{"arch": "vit", "model": "image classifier", "dataset": "Sentinel-2 satellite tiles (TerraMesh)", "train_examples": 145000, "image_size": 48, "grayscale": true, "crop_scale_min": 1, "horizontal_flip": true, "translate": 0.06, "color_jitter": 0.1, "targets": ["main land cover"], "num_classes": 9, "norm": "layernorm", "norm_position": "res_post", "hidden_act": "gelu", "mlp_ratio": 3, "head_dim": 32, "fused_qkv": false, "bias": "all", "qk_norm": false, "parallel_block": false, "dropout": 0.1, "inner_norm": false, "kv_group_size": 2, "patch_size": [8, 8], "conv_stem": false, "layers": 12, "width": 256, "positions": "sincos", "pooling": "class_token", "loss": "cross_entropy", "init": "orthogonal", "optimizer": "soap", "beta2": 0.95, "learning_rate": 0.0023, "beta1": 0.95, "shampoo_beta": 0.95, "eps": 1e-08, "precondition_frequency": 50, "max_precond_dim": 1024, "one_sided": false, "adamw_lr_other_params": 0.00075, "max_grad_norm": 1.0, "max_steps": 27200, "batch_size": 128, "epochs": 24.0, "lr_schedule": "step", "warmup_steps": 810, "weight_decay": 0.04, "adamw_weight_decay_other_params": 0.05}
Rows from block 5, named by matrix and row number. Rows with one number belong to one neuron. Each number is 128 + 32 x the weight over its row's rms, rounded and kept within 0 to 255. All counts start at 0. Numbers have three digits each. After the name is the row's rms in percent of the matrix's.
# fc1: MLP up (model.blocks.5.mlp.fc1.weight, 768x256), inputs 128-255
# fc2: MLP down (model.blocks.5.mlp.fc2.weight, 256x768, transposed), outputs 128-255
fc1.277 108:162189121091128105120098167170169101145171123106142153045118145113180150126133168143116143100184123148117097137072139121105093134117073089076086118134122086144168132142115122129128112097068130089127150109129117118151111170153152124194130136146111151136131119150146121149136131171103178111076113178175133159123106156160128161195120076125151094114146097126151130162185074136131125159075
fc2.277 104:173161117170197104171129157136183092113116129135144110123119086161133139108153152075129150114104147173119116104155140131137161070155174099098082124139095105129105121075144151055146147135125153125129199181092033127135180117081142167091134160097153147164077196103131124136151129115135128089077079135128101194151136113130134100135150113115094086064127140099095112159130127099098090123145
fc1.278 074:075160165150084093084163133155101136145128153106112139092087102151133105145112150131100172160165135106129114122112168117094114138113085152111094169132120145174117120109149119148084118115133096132077120058102072099111159118151138105135118209129096107109132117136036197180151154188126146099140082145088162118102121125143144087168121174091096188118133116135132140100180133114087094162111
fc2.278 079:079119135095169165144109133147178146147132125145122160108089112149068136185179121176125108171131119160164159138133112127103052162123165141191078090175095168109098121103088125117129120187193059109159132090172106146049115104149123137127200111160184125135167090137101098091103105075103135146108102094092152099199068118147156132087136114161141153107159149159141079140102177150107141090159
fc1.279 107:140133186161100115089158049147161109134184182057124149180181125127099132153161157139176128206146181095151056096166125107115109133139100092143174146116148169071155103185107122096055139146149081088139111119119116091132107143180143096142085150062122118080113142111133124207081111132081082125155082124092180087093076113118116120136175168110132170085128137121133103158161152120159173127117
fc2.279 107:144192124088137149092099120156129086146101209107119179083104163146104094085106113155108086129120120126051194167111129166148174166117189121125121106084184100181153147113115183175143086154143191110168149077173151092109083146099104123096162120100107139109104163121091156143193118112148113098122146094110122170096108107143121132089084077191127100138180136153064080094130129106115139167126
fc1.280 077:165125175130102159130069116144154156131096097121171089116140167148151150154138125123117112109167077117112130118085103111135097114203112154180137082135039098196132136122169128112126118110100144157118154155145126138125096110179115132168176111106058194176172132185142154137149085075150105181115131090185108123124107112088148146098106089162109136094081076132150122078120119113161116139141
fc2.280 080:097134067157110123104124142059150171158168062133115080125110136107117195150118093175130086156151188147128128164111108130095120183134142109133151166083175169066178110126143148178131122123156131148126208122128125123085102124118115092063107161093135064093165159104099097091138102092169135181183114152108148177153110172183090157103170156103176105130093063160170063143175117148119153152107
fc1.281 098:146163092189082145131150156116096152110121121138174165147139174115108095072118091126158146099110153058097101090078132131149109098065157122065169155113148102133118084158139132131102153087136182162097084163125155118058093127145152122107167147157109094210107176159154095121157148127105096102170121109113005148179135141081145053123164153138175137137103148173084095182109118123060154160087
fc2.281 100:107165141138102127111142125182083127133155167134151151110073155086155103142074135090133102106153162078080130196105138173098125164106111117079176080109079122139100124147146116101057128127095093101167149097142155098118118090122147101155162113194125154166153079123145139139147042118076141130111137172122092129081140166191125175151142108126186111107110093104132179149097111165097115106159
fc1.282 097:078113190033124078067143145140131160107120132126152112106092099172125087151176127178127070121086102171132077146164188141107155124095131092127159151078147159072109157114155161122129139206086127098099067141127150177139138051180102155088086121129140112143078135092117087128154124085109114103123091132119139062174055126095166078134123127124091128133077140120109111147159121122124114152104
fc2.282 096:176086142114095142103122160123160113105116068113165111148106158105076109107127109163061118148081118107131089086147117117105106139136139136074146138140103196171134124111073130166112095121176168147057111165035110217098185107151129157092080103117116093153120216087094156122161059104075135133127177128100130134134153127152143153071082127145082191191150071122206118138141125095152155093153
fc1.283 087:078108129110096088195081096206095097123122113120106129140137127193158107120081118157117117157140139159179170088106135149131138213098125089186131173093082194169141102120099137098150168102147114140162131097141160102133139166111212157096116123103159162121113146109084111181153056130105117122120113118148124109092127142097169163085115126095055155082132156117063135062094125149119134091137
fc2.283 084:104098144082149125123124155141131144091111114078145128174146110118110110131121149116132064172061084108180096195116155173128144127114050180127122152146148091182151136106126120051141136119174164109128064100184166120109114154069151116118119154134132167079138093166146135102129104097131145118134124063117082121133157138118150066170111121121150076127104112130170091106140158132089148117153
fc1.284 103:116126103116113173108134130186079150115144082131107136210169150135138055166149073152122212129147100113140139091176122110113137109106178156054128103119096140109093093087151152189065120160170121170148121135106146143097138037111134101132121158166183145137154129126095115158084114095126129172155131146134127115150059109140180092152149173116123114146113124146164145135113128148150125142138
fc2.284 098:103164089140086135087087125047083081091187110101137117152172071154095170087149196109112160071103087166167194077148123112112155152097142145194080131122128134161158070154098180089094110071100060099169086099147161115111179121130123136134144085116128152138092115108119138102062113126150160128151148112126153107160146144154105108120126096153119182174091140138100102151148140123131161117105
fc1.285 111:120165162216165148103164030153134058107127057184185154092175120110116111088158130134148126151169116098090165125133142099148106110097113163118103115108092138134135115184162106140095158123147168132148098194125181127070084132151175054122115158154112157146151108145104116130076102094157063127164141105117161140110124128129131135135151126077171118117075141169134159105162061130165104167146
fc2.285 111:193154085103103090077165129077151195106084204148146158109157115117137099050127121154126116108124198181104146089134126166105127111110121135117112081141142140115132121076093117117138119156152119085131139150144137101201106161138070159099144084121101139110130094106137154129134134175065178133149111144139192115143104155138100146175183086132170166095086150114165163121088113106102183182102
fc1.286 106:139119104105116125176064116100094131130116196103059122101199097135128126082114090139114116164078131172134086099105100122133189214159135126188148169068128156080085142143140154117078165147105092132161130121174084141162119176101033143122104154145188102087095048111110076120076126080120122105166167149067155167096132154128156136107092095134114136184085098094133113104074178155189178103153
fc2.286 100:110158112094117069182143073137173127170103093137104178108123095140126131121169093132153132090089177162066157106133150129136108191065111149170109115085080186150121125131127037155153134136125117190130078118109082099155153105114127119168116114112147156083140121076196128057057170155182138098103103051113156178165085155104055142122121052111127153145109166109139069108070091128132161153094
fc1.287 120:152103146124171085118200205107171121111170141194156116120104091135143114092083096113135108092155119150134076165134101117155067107154136168107166089130165088073135121107120154091092114133103073175157069130095084130120150162127141119092164155124121097137163138113135090090119108194122148114099075137150181158143140119129115125140238109134153201184171110140091123115125100129161169097148
fc2.287 118:096130115115086094152072152127159121101147102094150126160110094164114143127168136154132195132166116160079095115178194176079147216151106119165181096161160138134122068107192115137124140088169163158114179145095141104151118107151125120082154122135109120198187116051077083083151142127125154182153160156124122105117220109127100162125088140119087145130170065111153096108110160102144102187115
fc1.288 125:098145187140115098104119153131156149179098139057169138056172160104149163108127099145040107108124184131132139129129044162093162127141073143130128131115159119062114117153114115040138086121150106142107151151138201160077141077185183115128115134107141055116135051128154054113132208096136141103062057062141153138133060130106161160129097075148097138128176148121096121131145130125107172126100
fc2.288 131:169152171201139135124135090064174164113106099089121155124142160166129158120149071078132119129105129157164114114141148123108114098091122160115098104075152172161070179154082135126160185147154115088142087136084170115149120147150092156174075120190162099116090167092171145151107078112058095164098124125091138173127147128145142149164067129180159124119115111126133123162199111166169160186149
fc1.289 081:132112103123165149136111092135064125103119153201047153098131148120140161101115136187171132169161133109144112149132096140169108124101206120127082239115080123109166129127129168117146108112101126145116101154120160154054101175183168091173085166116115093186138110123170081114088114161099133171122113144134147064167177126107171164129108121124125162130141110117123166065106144134136144104126
fc2.289 087:116130183087114117094108136153092152150121072126053188111096118163171122139191104117021126134125130131091127116097082119150141171168117108127136129147159171161123188092092128123155142102174094157079112075068096163110183206094132139099133179147146175074186129119100121134177157150104134111122131098112182094133077181173177139161152108126097127135173141105047129197101169085102095136163
fc1.290 092:088135179116110190110139124160103113145171153116152132144142142145135135167132122125148100136181168129093144095183149105099038151099170185120130105093161109146135135123121139173108071040167125100132073169180139161165086152133167119116107161160117096180163102140049070127131111098115107147106144142122113096114125127130104111082128116162148078161102144144124143113140103166132124114138
fc2.290 099:122154127154161078200122128131173133132103205138169071129059143161132128167120097143109139109039154162174106098115102158145150074143173156099186119181098122129072138125109132114168081146123150107101136123161145146117123079161114124143137187156158162150125114085139122095098124152144100107128150082169152162119141152108112138173135043186119117125116116144089086070131140138072118095173
fc1.291 097:103089051188082076131192151150128138143085085111089126100176114152118181107100156125129161141116100121170137101170127175102057151112189133082106144130165128141129063203150071075134128129130111127096127105124117171101104077106098155112134111101139093182134111167125147125152120176152110124128109124165098120150134146153063159115128154115106116090107111116163118101042129151136141031085
fc2.291 096:139153123124106137215092126114127058130126186114124058154156117158131127112075075140149158101167148129124105103159101136107113121182162074042076120207207140164148102113112170173110129164104120093194153155097134118133105132095101087123146097143157116108147151159098133179151122137120094131096081155111135186113136099176182148128127158142174098120079170160078107112191191102162139149169
fc1.292 082:159122098079098081136149173082121138175116151114116090151112074118096154123120100120187115103131146155166119149100153112117108107162185043125100070192139119217126166166116151092069125084126140077145150142101091102044144200041115094158152099122152115112096145092185104124135133120068172124126144119119154145124165170103133163069171149102129097201122081116131123153149130166135086105147
fc2.292 091:134089125083072141174115149115112148103142078192155139168137104151110091153147148084093130148129122072077116116142158161140113137115088154181153165150115152102089142120126128171151093131094117120129128125114141201157092165120180138151139120064088096110137159169116208100126079141147151149173157127168153113147147142147134108151120058097150113093093108102128132087133127145119120074136
fc1.293 079:131111107147136137133099087107095112027150090078130142155125115139131138143096140158096083084128113109082128086062105139163157151131082153122181058113166117073170151162141180120138053133116134177131068188125149131140142129147081077042127111076096086098120105151160078167131127107157101126129082167126143138092147085145125137126164098109188098100144158107091100165113116119097084083162
fc2.293 087:101163091212114111174118108168111107159096111090075129095167138110077154157094159115178093129161094114199117091087142116140190094132108109146155105129164134162105129117186064080161097126101103092178111146136134137181106128119085093174074113110117130093151115138091145147152155131111156104189080129085140161065114183138123138157175128153162084105121095166191180161138090123144122114102
fc1.294 082:130103147095126144115138128086119175121187100124142115116119071162128066163115175134160174093160050094188127106140095098130135150108092179128068164095145154108138142139130110160149162210176149132127147182183192167095134142132062126120113158128102073156123148093147108157139203104096125164177109126137149151096083165091093123109104147077167108130093122128144091120153142140092167113088
fc2.294 088:098107140139113095120121115065103154145174153084160099128122152148114191185080221105109122115152173132155131084144086119127152154136120115086108131175162151098102107113090072097111091132084166114094133130121111111136150192131178137144108126098117096159158177083145188184111112116122099109104148131171133128105124117140083090159154087122144164119170132160190153136111082073120185119080
fc1.295 096:148089058193092113103070127122116126175148087119051095158154169142182148136125091153110164156186179147098109157099116164161122115149148174149138103135143071120083106111170178133111135128130097105130145113129104122141146120121088116130109094215085171152098115147112113081171060145145132093139136118140145158185113121141153081132131110209106122121173176160087110137144115167147097136103
fc2.295 093:178114130114169099089100169090148139141107067158097122176098130221161154151107091125087110163180143112046146102077105136096071123087122130135082186164128092165141101109130076107128179136122164120113160084136096134081114170102160159143083160130138140128118178155163132123110141158039128196168165109147093149128128098121092158132100164131154117128175101098076109162098137114119190101141
fc1.296 103:088097134115143114093157169156123141150031126180143064139107157093125132151105136180192127138129097161148148082122126126120134116085164135127146103067068167172167150137159126117151086120148122118174114142163115100121128150099195186028182146149080122152165115100131095165078118171161096068168189156128140124094117111177124134118142075127076194098100175153133142132115154096100156112102
fc2.296 107:088114106152167148134112099184145124130108090070099111138132114079126159170134141097130164110137177151088174066149174115178148186130194137107050116161151089110091109143103130118142140126177170158138121201152126144056116143103197126065149154080086164163146137119046189092192188144176098107154156109082140141113132142042088170144136072103143105117130159129115110084149116148088140155127
fc1.297 074:090122114108170146190133129166136116073132017115068064131126040111122127169124119120147180105171121124110118105075122101106108155159147153105093038149138126109136087142125147138097097166131156129136171115155086173084105102081158091110084163082137118116139086196182111130205120142136129175143124138092161151072141155151096103078091167116143175085076138068092091153103092132102138124125
fc2.297 084:096126148164128154143107073193168090069197108138091146118180167171089118120096108152115133178095120144089153116098153094089121134130157117080113200145089100119163108140177073102126102125117104114194123123123107094123161114144051137130141043133136133085089090125087138072131147079166133158129113117172150128148123089137140212144135144142192141167115180183133067143135122141105124128170
fc1.298 086:132071168119071152095133155134113134132147119082090172126172140209117064088140110132063088111086196139143148146046133147103097116106151132156197152132082091099169100070181157069159130120098118105111146185146116105128125116115108096093096084145143188155104115118091134078128164094170118152173129125149113173145166097173093112184163124137125165125062164147164123096113097153117118158184
fc2.298 090:154123097143127133141108146115131126129137090139139156153103143101164165146104120125111078122101183118058110096138204183110103127081125097136154139118134155124110140113125152107171171137101114121144066140139134107148126153120136135160079170173106138128122105161171077141182083131139152114133124134136110152159105149179147119115148149093095127108139081097084072151112120147144076145122
fc1.299 102:150186113133152109136098119098090102143114101125127120138136121037147151128167124150135220156100154141188112141150067142121151081154117120120216128158107107110130098095142163135144134156135145080131098073130134148159102187192122111147159149063120072128075105154119152126176152161110136154148056129180106063079175115120165117132167162113081179120085129123133155144090142134148143075141
fc2.299 098:103133095135165137146203151149106047120166149125141095143147148159127098164085108206117172142109066115110127141141119154057084119153108192107046117092166182149145038128118172068112099132122094077118138084126125094144080128117145162147155169088118121103118103081081074091124130156070143145139113151122092099152153116113150118154164089136132117060114116092111148078120132122147109169143
fc1.300 090:158133186135090079086093139146142135064123186118095156108159123159127124134096111156088101142154169078179105162138062085081156161144091134114116118100196142115106184083101135199169107154147093117144118124167109053169152146200107101154123135154053072076152096118150118090139192139158108167143121111168107093150179070128169162129102075144104200158151115199138199127132128139095111123095
fc2.300 090:167116002117153162189094105132091107133121112139163098167081126068106108138153116170084152146115084149158114134109137109141106151103092188156154128156089161162177129096169180150157151113127102185167177093151130163113099140162122104152090161114128115136159145130090089113169143108098126110074106108133117098087117131135080106095162183088123091123147122158177148098122171153161109188143
fc1.301 123:066097120154122071099107071180098104121147158140168156076137089144128100152156073126132105109164092105091150111149195116143140145132139138088156119162140103175099066075131120103162102144126107108133104115169109077135078167119153170162123119120084159112211124168093143126067149064096132070116158178210109125111122133169103096128096089109175089165154174193183145105115128103116162093110
fc2.301 110:146191141120085042138179163114102173080140116133123117124152106051108148105121149127168116090137080115115103178150127142152125104154131145114110144150110119075145136043208107122097134143116212103098135164161113081132121128112116141113159115152121128160138133100182146152099099125114134080143124121093102125115123124173081137011091115164140101134133116100094167134115127062086163081186
fc1.302 123:157140136120170030148165111085115090148127160134136172122182122081167087161173112077179184105161096148120099135096106120094104197139094120109126169138131121118050089098128111136103140125131167209143164066138120137145090147133088121117147118169138101144142156138081110126114103086136113121162152121127133109134073124111129186087098108081150108157145061181110171121149137121128206132134
fc2.302 119:136095153127140105165134167111103136160124079157152113128086170119161162140176153138112168141140091136146142125179087192103168107135186115132167186131143129147157142131160128127149103168100126119213144156122154164111096112070070150165131101129101138107165153111107140135073106132148118138105114133167145156138069176079095129105193065099123089154127113154169113146076112137064129126126
fc1.303 118:109114145113112172107065175127104086111134179159102158110148110108117132078154234163119113102115119101096105121159138170122166183120089094116201157165099127152187164177125097110098131185132175161111114139170099115152104137103103120126160093157095132146112139162104162083052161091075158072083078123101147097151137140105153131116099155141175123121125183127156125154126160208139112134137
fc2.303 102:137192108158070103154136111148115111150135115144215118107115097173064124096132154127122170165160084135123133161117131116114144077054176066157152104094153121183130183149137177126118134149123124135125138145046148145090111165121175099143124072125100064103115162158176108121118089124126133140135155090165119151134136205197157092096110107097093143127158131123164151139122133098116042117148
fc1.304 109:122128093079210141072096106069137157163117135088106134157100179131148157103096092072078186133156183112149145082114105162141151061189142122154116101118174112126139108132102135107176142075147122120130144163088073176131111092085130168088138119085113097123154121110127105077128109087124053154066085104199157150095093060092164156057114177119109147056116154155119101101159104158143134153126
fc2.304 104:151149082086135087174162127151139109137148198120147079153102142059126136121147148137129111088133067095157148188124135193156140110111150122079173124116114135159154103117129167104125173068140025123105127123102156176144099163143135113144166143133143136116088107132145155150120101168138111082127104124117173128129173125169117084175175163161113096145138125101129141126149147152123137171120
fc1.305 107:107108134089159103175156111095109132162147181137055125158138111077138115092155116171104116183108121152174159138125093166099135127128111109104164094152129069098107205108148119144146091113143117126115127086128113131097056147127111145148095057144122116147102154118142181049164117132152129157088105107093184111169120131140033199132093091136125110096109099151141105171163107153154201130146
fc2.305 094:108149146171193104174101102180161067156089120145148114156173086133118127148099103101169123128120105155171116043216114125120117171073136122105112126046103163183131153124090076109137142169198079151104083076121200109108148145155089075143086203106100124124083086093117133136099130156126141113120176171089154134167191118120142165136171134129148106156149156121158125123110125103124081125087
fc1.306 114:149130126118143121129144112080122147183128172082112112131111117147125084159119136093143122143141096169176084078147080116129136143142187134122159120126080103126148155111128148118110110116170116157156112118128150132096105127195203172101106142156131111099120094123112171099109088101148123115123179116156123158123134198138138170139154147122182119144173144199108142079123173196205167100110
fc2.306 111:072091126145133154152115186119164112124059096121094107134131112109165202059040099145113172149086143167136177110158176106139141176074129144174184110090101127131119085166129118099116105107167111189193078126159117157138076191119093136157132089105101128171122084097083135148147120159090125119164175144079148167136085145039151083132143120171172151117114125140154149140115120140123101096089
fc1.307 100:119157124198106125164131150134089138088145096113114122153143138120107102096164103157182127144154135196120095085131100096110098129081118132117061148114088139170146111235179124144176134059137115108157124134198112044146097137139174076148123129169127113134121094111119115137085168163104123091113127123083084121126098187184179159164136126115131121192163151113133152117130081134137099134165
fc2.307 090:172132150091079093102127123132117170102089111122108094150117160120110081123145156078126169132204170144144145105163076145143064089112151099126154163137112080094175092059070127181141150111074140097116161078109166089113099098107134161175187083145165158140147084116127126149123079107131160113077121144082112142112103058131139099139070100127144107092088129154094119133091112067092134156121
fc1.308 110:062162134110108168127150087134105146119161181207152111104076136156080122105135144149119085144093059102116073127139096108078178153102115165106132152137136041118174189149156114149151146190113110132088139102109101138157151137150103166110113124171117071093073159160152137131095185142084126189149077124084098113089091160138094110133203058147108094135106105112142091130123125191165199119178
fc2.308 105:160107137123113124083107089130140141170155180122123204131153141092162155092026110082119119169094144185125131158161186140163077123094149107120134151114190134048101069138156130138124080134093172064100063126131091104124138110123081132131113097081114154108147123095076111089135070100149133080199162154164149089126157158134141066130151124081167145140136080123085101117144124154152151099136
fc1.309 089:144157130145099155145147141184112068100115146150181118124122155161123151104159155120156163152103142162164112117136178165072069172214136181123129155183095174106134147140106128090150126086076155174115060130091131125185130158126124122092070115114081122145149126097120107121103142077104087141186174149094138118092100203141186091130125114155079146145164122114105113100134110174104131123117
fc2.309 103:086132147083108137098050095122102139152079122108145119118146130132160125102100120132180113172180166119111087102098156136175173150111134154168090134103134116114136095135108147169096152148139142159120119114105148148191148145086119108174072090127165175130127124114185150109094130091079065097092110141132182150221100108119193111085118166136137100121098198140160150135147100119212118126110
fc1.310 108:141184151174143158205123144147173082133165140127174101127129170174119128121081098073141099135141098091122109087153114180140110157081123121137120167117150126067178116132117136104109092162136126127162140097139133126119130157122089121124115160127138148091113118113152060038164135137159114137151126142140135102163140215137153105140147182104122126139113106122049127133085144089105200093044
fc2.310 091:136085157128088081145040086144122153158185148195161145091089155108134103092101155191151087131108134102202139136089151124135148100169180127118100102110063123179121120187127060123092148151090105114131131118098142151077110123112162150140186074129117097152201169120120097105150155144119057090159169130126108160179125132139127124103116106092136143101142187133112079078157113088087142162155
fc1.311 080:126104117141141106063074116110143177113143186133154142133146112104126070074135151144161053115109194119081175065155154155164126091141152173151116146124122126158119117124129140174099151124092098108140133131149148104175242139124098146149120096129094186116084144119114086136102120161139114115226113140123132165093152147147126097165134176077130118125184156100182103159125091109106160151102
fc2.311 087:172090107132106048215081133152067141114172111156144159198118144089140084101139142118111162173142127155131117140136128185132137139133114131157137162127123176172127147090122116169043104119136189070166099159125118054210146190078127161152139154148185091116168078107110112079101117092156117092141101112096100143155153083114105169083161116120127148121107146122158187105071100100126102145112
fc1.312 086:104085087117140157140136057166127173093115055143125123051120147136106118137139116114120170084158090181109074159171070114181111106148072163087096104110133165104131112104125185143206083148083131111098125160132102116086064134111135099131107126087184136138159167127130124143182154102178106102087115129186149152165196115082173096152116129120174106068162093099108091150167152134155114142120
fc2.312 092:110105114114203115111131212153115110087152137124134225145123103198145127141128054122117140150122155152166100164076158090151170117186194078161101154135148144113110105139106135157055091121149144149161130155166101098141154142117098094195125113145132117151192114159078175161113143127182096136125110093134151166191142137105187178062160180158122206172152059134151106128078116126083160156121
fc1.313 076:125149098134144172094141165110167170088122083127091145124124111176106137134078097091118107127158106110129049084132061127110102176084063139140138105137076153149183110137117119138139092143136151088171144175157111088152113210101155125083141125114152114113163116062147101114145151150134176133138125109128166147123185149100123122172119134176147095164128134146073061147223162176180132099164
fc2.313 080:070162145118056169122112107105116062106090141121116106102064109178160165191108134128117118110125125182145099152139110128163146138109149109126105064141119123097041121138083123142151197145143125127157132142058104098179118196125132088180122098092152169135122113114118100127104116124134117135126134120049154111163140143137133112132146125114177165095132091145091112165090088182115092148125
fc1.314 108:164109108159178141108057121135097105111139175149127236139197067184103138102105132159124126075110127117100089131154139124156088134088133138087122080092130154127181094141158100159164133099146127160099133202151168139165149174172119171156103029090132118119116137092110139108075095110163119131118125102050102115127094116095182195118113138166124116171123161150133117078014140145117158132155
fc2.314 105:114114127110208097163138129097086115208099116110155119099088124153141073144131134126088134111154190169150122091174139139073177139069110132173123158150150152062144116161182088105081139159098166093084127113113161117126123150126123118146140110132117120104168135137095152096177165178155136151179084102125162136133134107159136102152147131117152109114125150130186121067113109135153130150139
fc1.315 105:192117119114139113149114136131149102146083155137071171121148138157179094113090068137145160085139073078161080167071185086158116134133111114137111182097124101127100178132086123198152060136167118142135145102062110148158101210095162147175134143158179160181142149119104169107134141124161100117105131118087188175101097168082133132102067075161163051116113115136115182120145131177185142166141
fc2.315 105:093147152168167186117139116118155110144183147128101150101156085108121137147145091119140132138152155143186126144147079220148145103088120140123126140111107106142082125142130195116168127110181167133039118110101084111127154079135067151134125138148150117051132155145121079134157176110190109088162098151122128154177088099167122078175163163083108109145108094147155131137186097109147131102100
fc1.316 101:115145169073094079097138139119112153123180106122126163151079168069162163114117151169127116131124133175171174160153107133089147115111140107111141123142135087104109074208100080153109156132127117116144202108172191142080162089125106145139097111136048148096097102126159145129116120152096108087133120119116127152157048085131098192159108163093072175153136107164124114094038140091104133165093
fc2.316 109:084092109116148170149109126117159121129187095125134118097133135191189080091140172168080099198104115156103115116146113086122137174141099149099117087067140122120119127118070088128154065173167085084122157137087108141096146111172136094105190181112186120142124096109175089111110129137158141101116169120137182188087138116117166165110110101133101129126146140145135026111110142101098114141088
fc1.317 118:193085108141066142192094134101125107162125180096139157170079081158158111128122153175134109134174139083102137099101050106122156098167138103146147072072136119074161138166130085102066152083149142120126146161117205124108118091109115134072074125104122064089100105154114161101077159091124094141165134133135124146127098104104095063100062137188122157094130159125132139158165129184133110166156
fc2.317 123:112066106102140157086147081172069076160148133145148153051085162117144078132139086123160137195129124140137140145108112151093128163136099148148129156107148134128141104110159187145090095106157149143118101094088099159113167109163077104081037071150094080127108146094139093118078038170135080174130104161119134146102139140154155070164114122144157040075134121132132108137131113045139130112041
fc1.318 119:102169110123079100153178191145071173093172072091103101093134095143118114180074153114116104139084161093067130143150157124115134157075078123135125181110094133153200170024173105117098152139199169121138149104174177131183147142084068174150129143118144088134130130124089130171123106079153123135065143184156111105124144104146107103142140153161129095095145126171132157141112141113105134162108
fc2.318 114:053087125117083156133108106065117133152128110164110079112125090113122125137124180114104097057141117132171117137131074122137162111088103109093197122146114162168135166151162130087125142100085148132114049144104161130079077102154139099109137070158174176126142145146131086108150134142093205193100169124123194152162098137126150201149134095108133173136195102108137117188171119137125159191173
fc1.319 095:145137153152095126061151061091136088158138106129081127230107152067109102118129134150159163124118206141127115139138109156107104121081153100151196132167152187131081155097147103209143156152177157166128147127130088082161135138110148111102140083091190131167099192100139193191109150047145096174157171104181106093130111139151141123146167072158103061121144098103104101120135129124108081148103
fc2.319 094:162174123092105138153073095079093169141099090154124103143144131203065128058078120090120194144150146170086166154093152125108164140153096148140146170107147149185143167153106109083081113130110126141153123116168090195185121122031101143081101116146143124093101076161154079090123082100109088173125124127108142109179078051163099160133150109138146109064079152162095095126129058066159053132120
fc1.320 097:133114090154159060209108116200172134141096141143147073151110154123106125116086138125142110134122040119140122135100127115160160082155134118156105172095117184134123141112124131108105126067147091151141162116156125179105098165057224097119122107074162152166171158077132100135124088212160127076148158149084098096126101118098130143113180189127132111144105102133056185136095107153104177101089
fc2.320 095:115107115098101130114119143106052111099094068098105133171135132107114110094129098112081171124133202103131118075178136118092168136153113135114139132148120154107134098152136115100131062136168123094095045100182159113120095134190157156077088105115148109142088140171098095124124046091139135151124110111094140088189167155128157155137143106070136119079115117177167172126170180123096096143136
fc1.321 093:108141074117111147074162173113153135172113078105086150106082161150174135141166158161055099124136119223113109131201121150096110119103154082129155150094153141089126112128063133134102143095145132122111141138060183111111164100133163087127093087097103135112107136131097104120150168148072151148141103137075133112156135124167096110138129122105171085113110131098048165176145112141156161151155
fc2.321 088:114138143103162118094154109118130167155120190162116099158165094086171083119075106131127108176089119160144053126071079119075152122157149108093144123089124123174120114132151110120135084052150123159062117161165100155178192109147077151155165130118067123168166142141122147128153111125130109157136116143125202117083088217046140146168151125084120099157124123139141128135165047124095097081102
fc1.322 103:130104127164156127132158117124096141101097113141173160115169149171118090125103098179122129119182114111048156130079181131144070211201112142121143076082144164070136188093111100115131130088138144122101144160077079110178169120104129145122142157104138115111116140110178094117122058081154136132085158127084121089154074130158069117096108136160091104115104151118121150117065122106110138146092
fc2.322 099:104038111103141129148124139108169113112088110101102082137137108114138140113110100125127062190121048118107119082137160128151124190090131132113095154135136172153136107202108086146084110148108134139170101128087092163143124163137160119169055181174155130192093122141146130155117148178139105094190168122179178168106106103103149099144123174173142152147110093150151082102101126196129093111114
fc1.323 097:174102163119157159154139129088152126110155158118171153188146140055184098114138121219129110121156132116139111107150161132122122073124153125111111074104132163169066113163161182147171133186108135127140101094097165088118122101174159120142125103148138114158134142110125173123133093143127095166126073136134086125108156084141129129179123152184131178149119139094151146128112146098147149125121
fc2.323 097:096190122127121153144136088144107173121167163095137061098113167168137106119073156143110145113103137104176108136102169117113140126165137198152120131170119145099157131124067175126118100107082073125101111146160124129113094114092132093088099115123109122177169130133060113143188146091141110165170100155140118112151156161090175149070083163128102092148111129196156143159087145162146148192144
fc1.324 116:139091134103154122099154122106147092158150134073073123140205061164088160139137119127178128060138152114132116176089156100085147125128160109086127151105135159141116171087153146135103091148124186148159179157145131161161122182113140137144142134105082128083086158097107106172135163114145117174139146156132118201121049175105120123112152105100175152135145140135087154132147129131151105172117
fc2.324 121:079115129101054160122193185095140099131119114092134145127100159131119127101148156129092139124142144179108182078100126191126069120132088160098164170108183142147086148141172179099149042098150113078093189120129121140143149076131122191144086113165135110228117149154183121121092116153122129081142154094121085081119070108120149058127150161121110115088137132123092172112158124162072146041122
fc1.325 105:153182137086158096159090091112115167154155174100141119118199115135139127121128134076143148141111158116060139143176085113182129160141099140117143082160104129122103128129104162078154184084124109163086094132090134134093103053151122102100142094102091122082096156147151100136139141073125144139122128109188176162161155030125170115151134159128128150061176114109125076172106154172137173075126
fc2.325 097:150079127123077140228157144172115034114102135152083090015158179138166101126165102150149112112094118139195169090099142136155176139140135128131067116120104118121134115159086130109082160165124118138077086112101133105126167127144118152139077137176134126132138112155161126062154165135189152086144136101100158121087149166125091118189094146162092144132051121168130169123182127097139143101129
fc1.326 128:145148138075038154123117069119120115149126095124086113159137093088138144156078130165164132139084138149105163166123133098132144065151136079158166140134120101132136123112184111123147124116142104157125126146114074134150152159116095175146088134153116099187109095131101105083147185080105093143185169114109207120163126143114091159130081089191196082161115165138129072101115106124148140138153
fc2.326 121:106122146114080129156125096114181093111161126151126130098150146167128153106185128136133189066131066154091121123132145127172134095134092134170148119081139099108144094147156132182163153081121140183096100050139159163075145106182128164140071127115097149134119109085192137167150124150126099072110154159146162156128136160193136117124126139089133117105183134130077105111139128107177097126130
fc1.327 079:162069114092180106087132081104111160133098147142121164119154114049104177087141142171089122144128112073141144108124175123145191169174078145105105169101098101103137104151121132132112153115149140140138163148084162100167142112052132214175107162140152154055145146126117072163159105126106141156182169115150114091140122044193167140107130112157088085100108140124130145121082096144068091108131
fc2.327 084:133121075135130164097089090108171140135168055148090135105119114156096121132088132177166109166167108167069130136107111185098068117108110116160148078081100105142080134052150069205150113115173135128116107186121109105164123073076126138142097162126088121202118155101154109140154155168120111148142130138092150131103167155089079128163143171130143160129162126144092094083201119182145148124123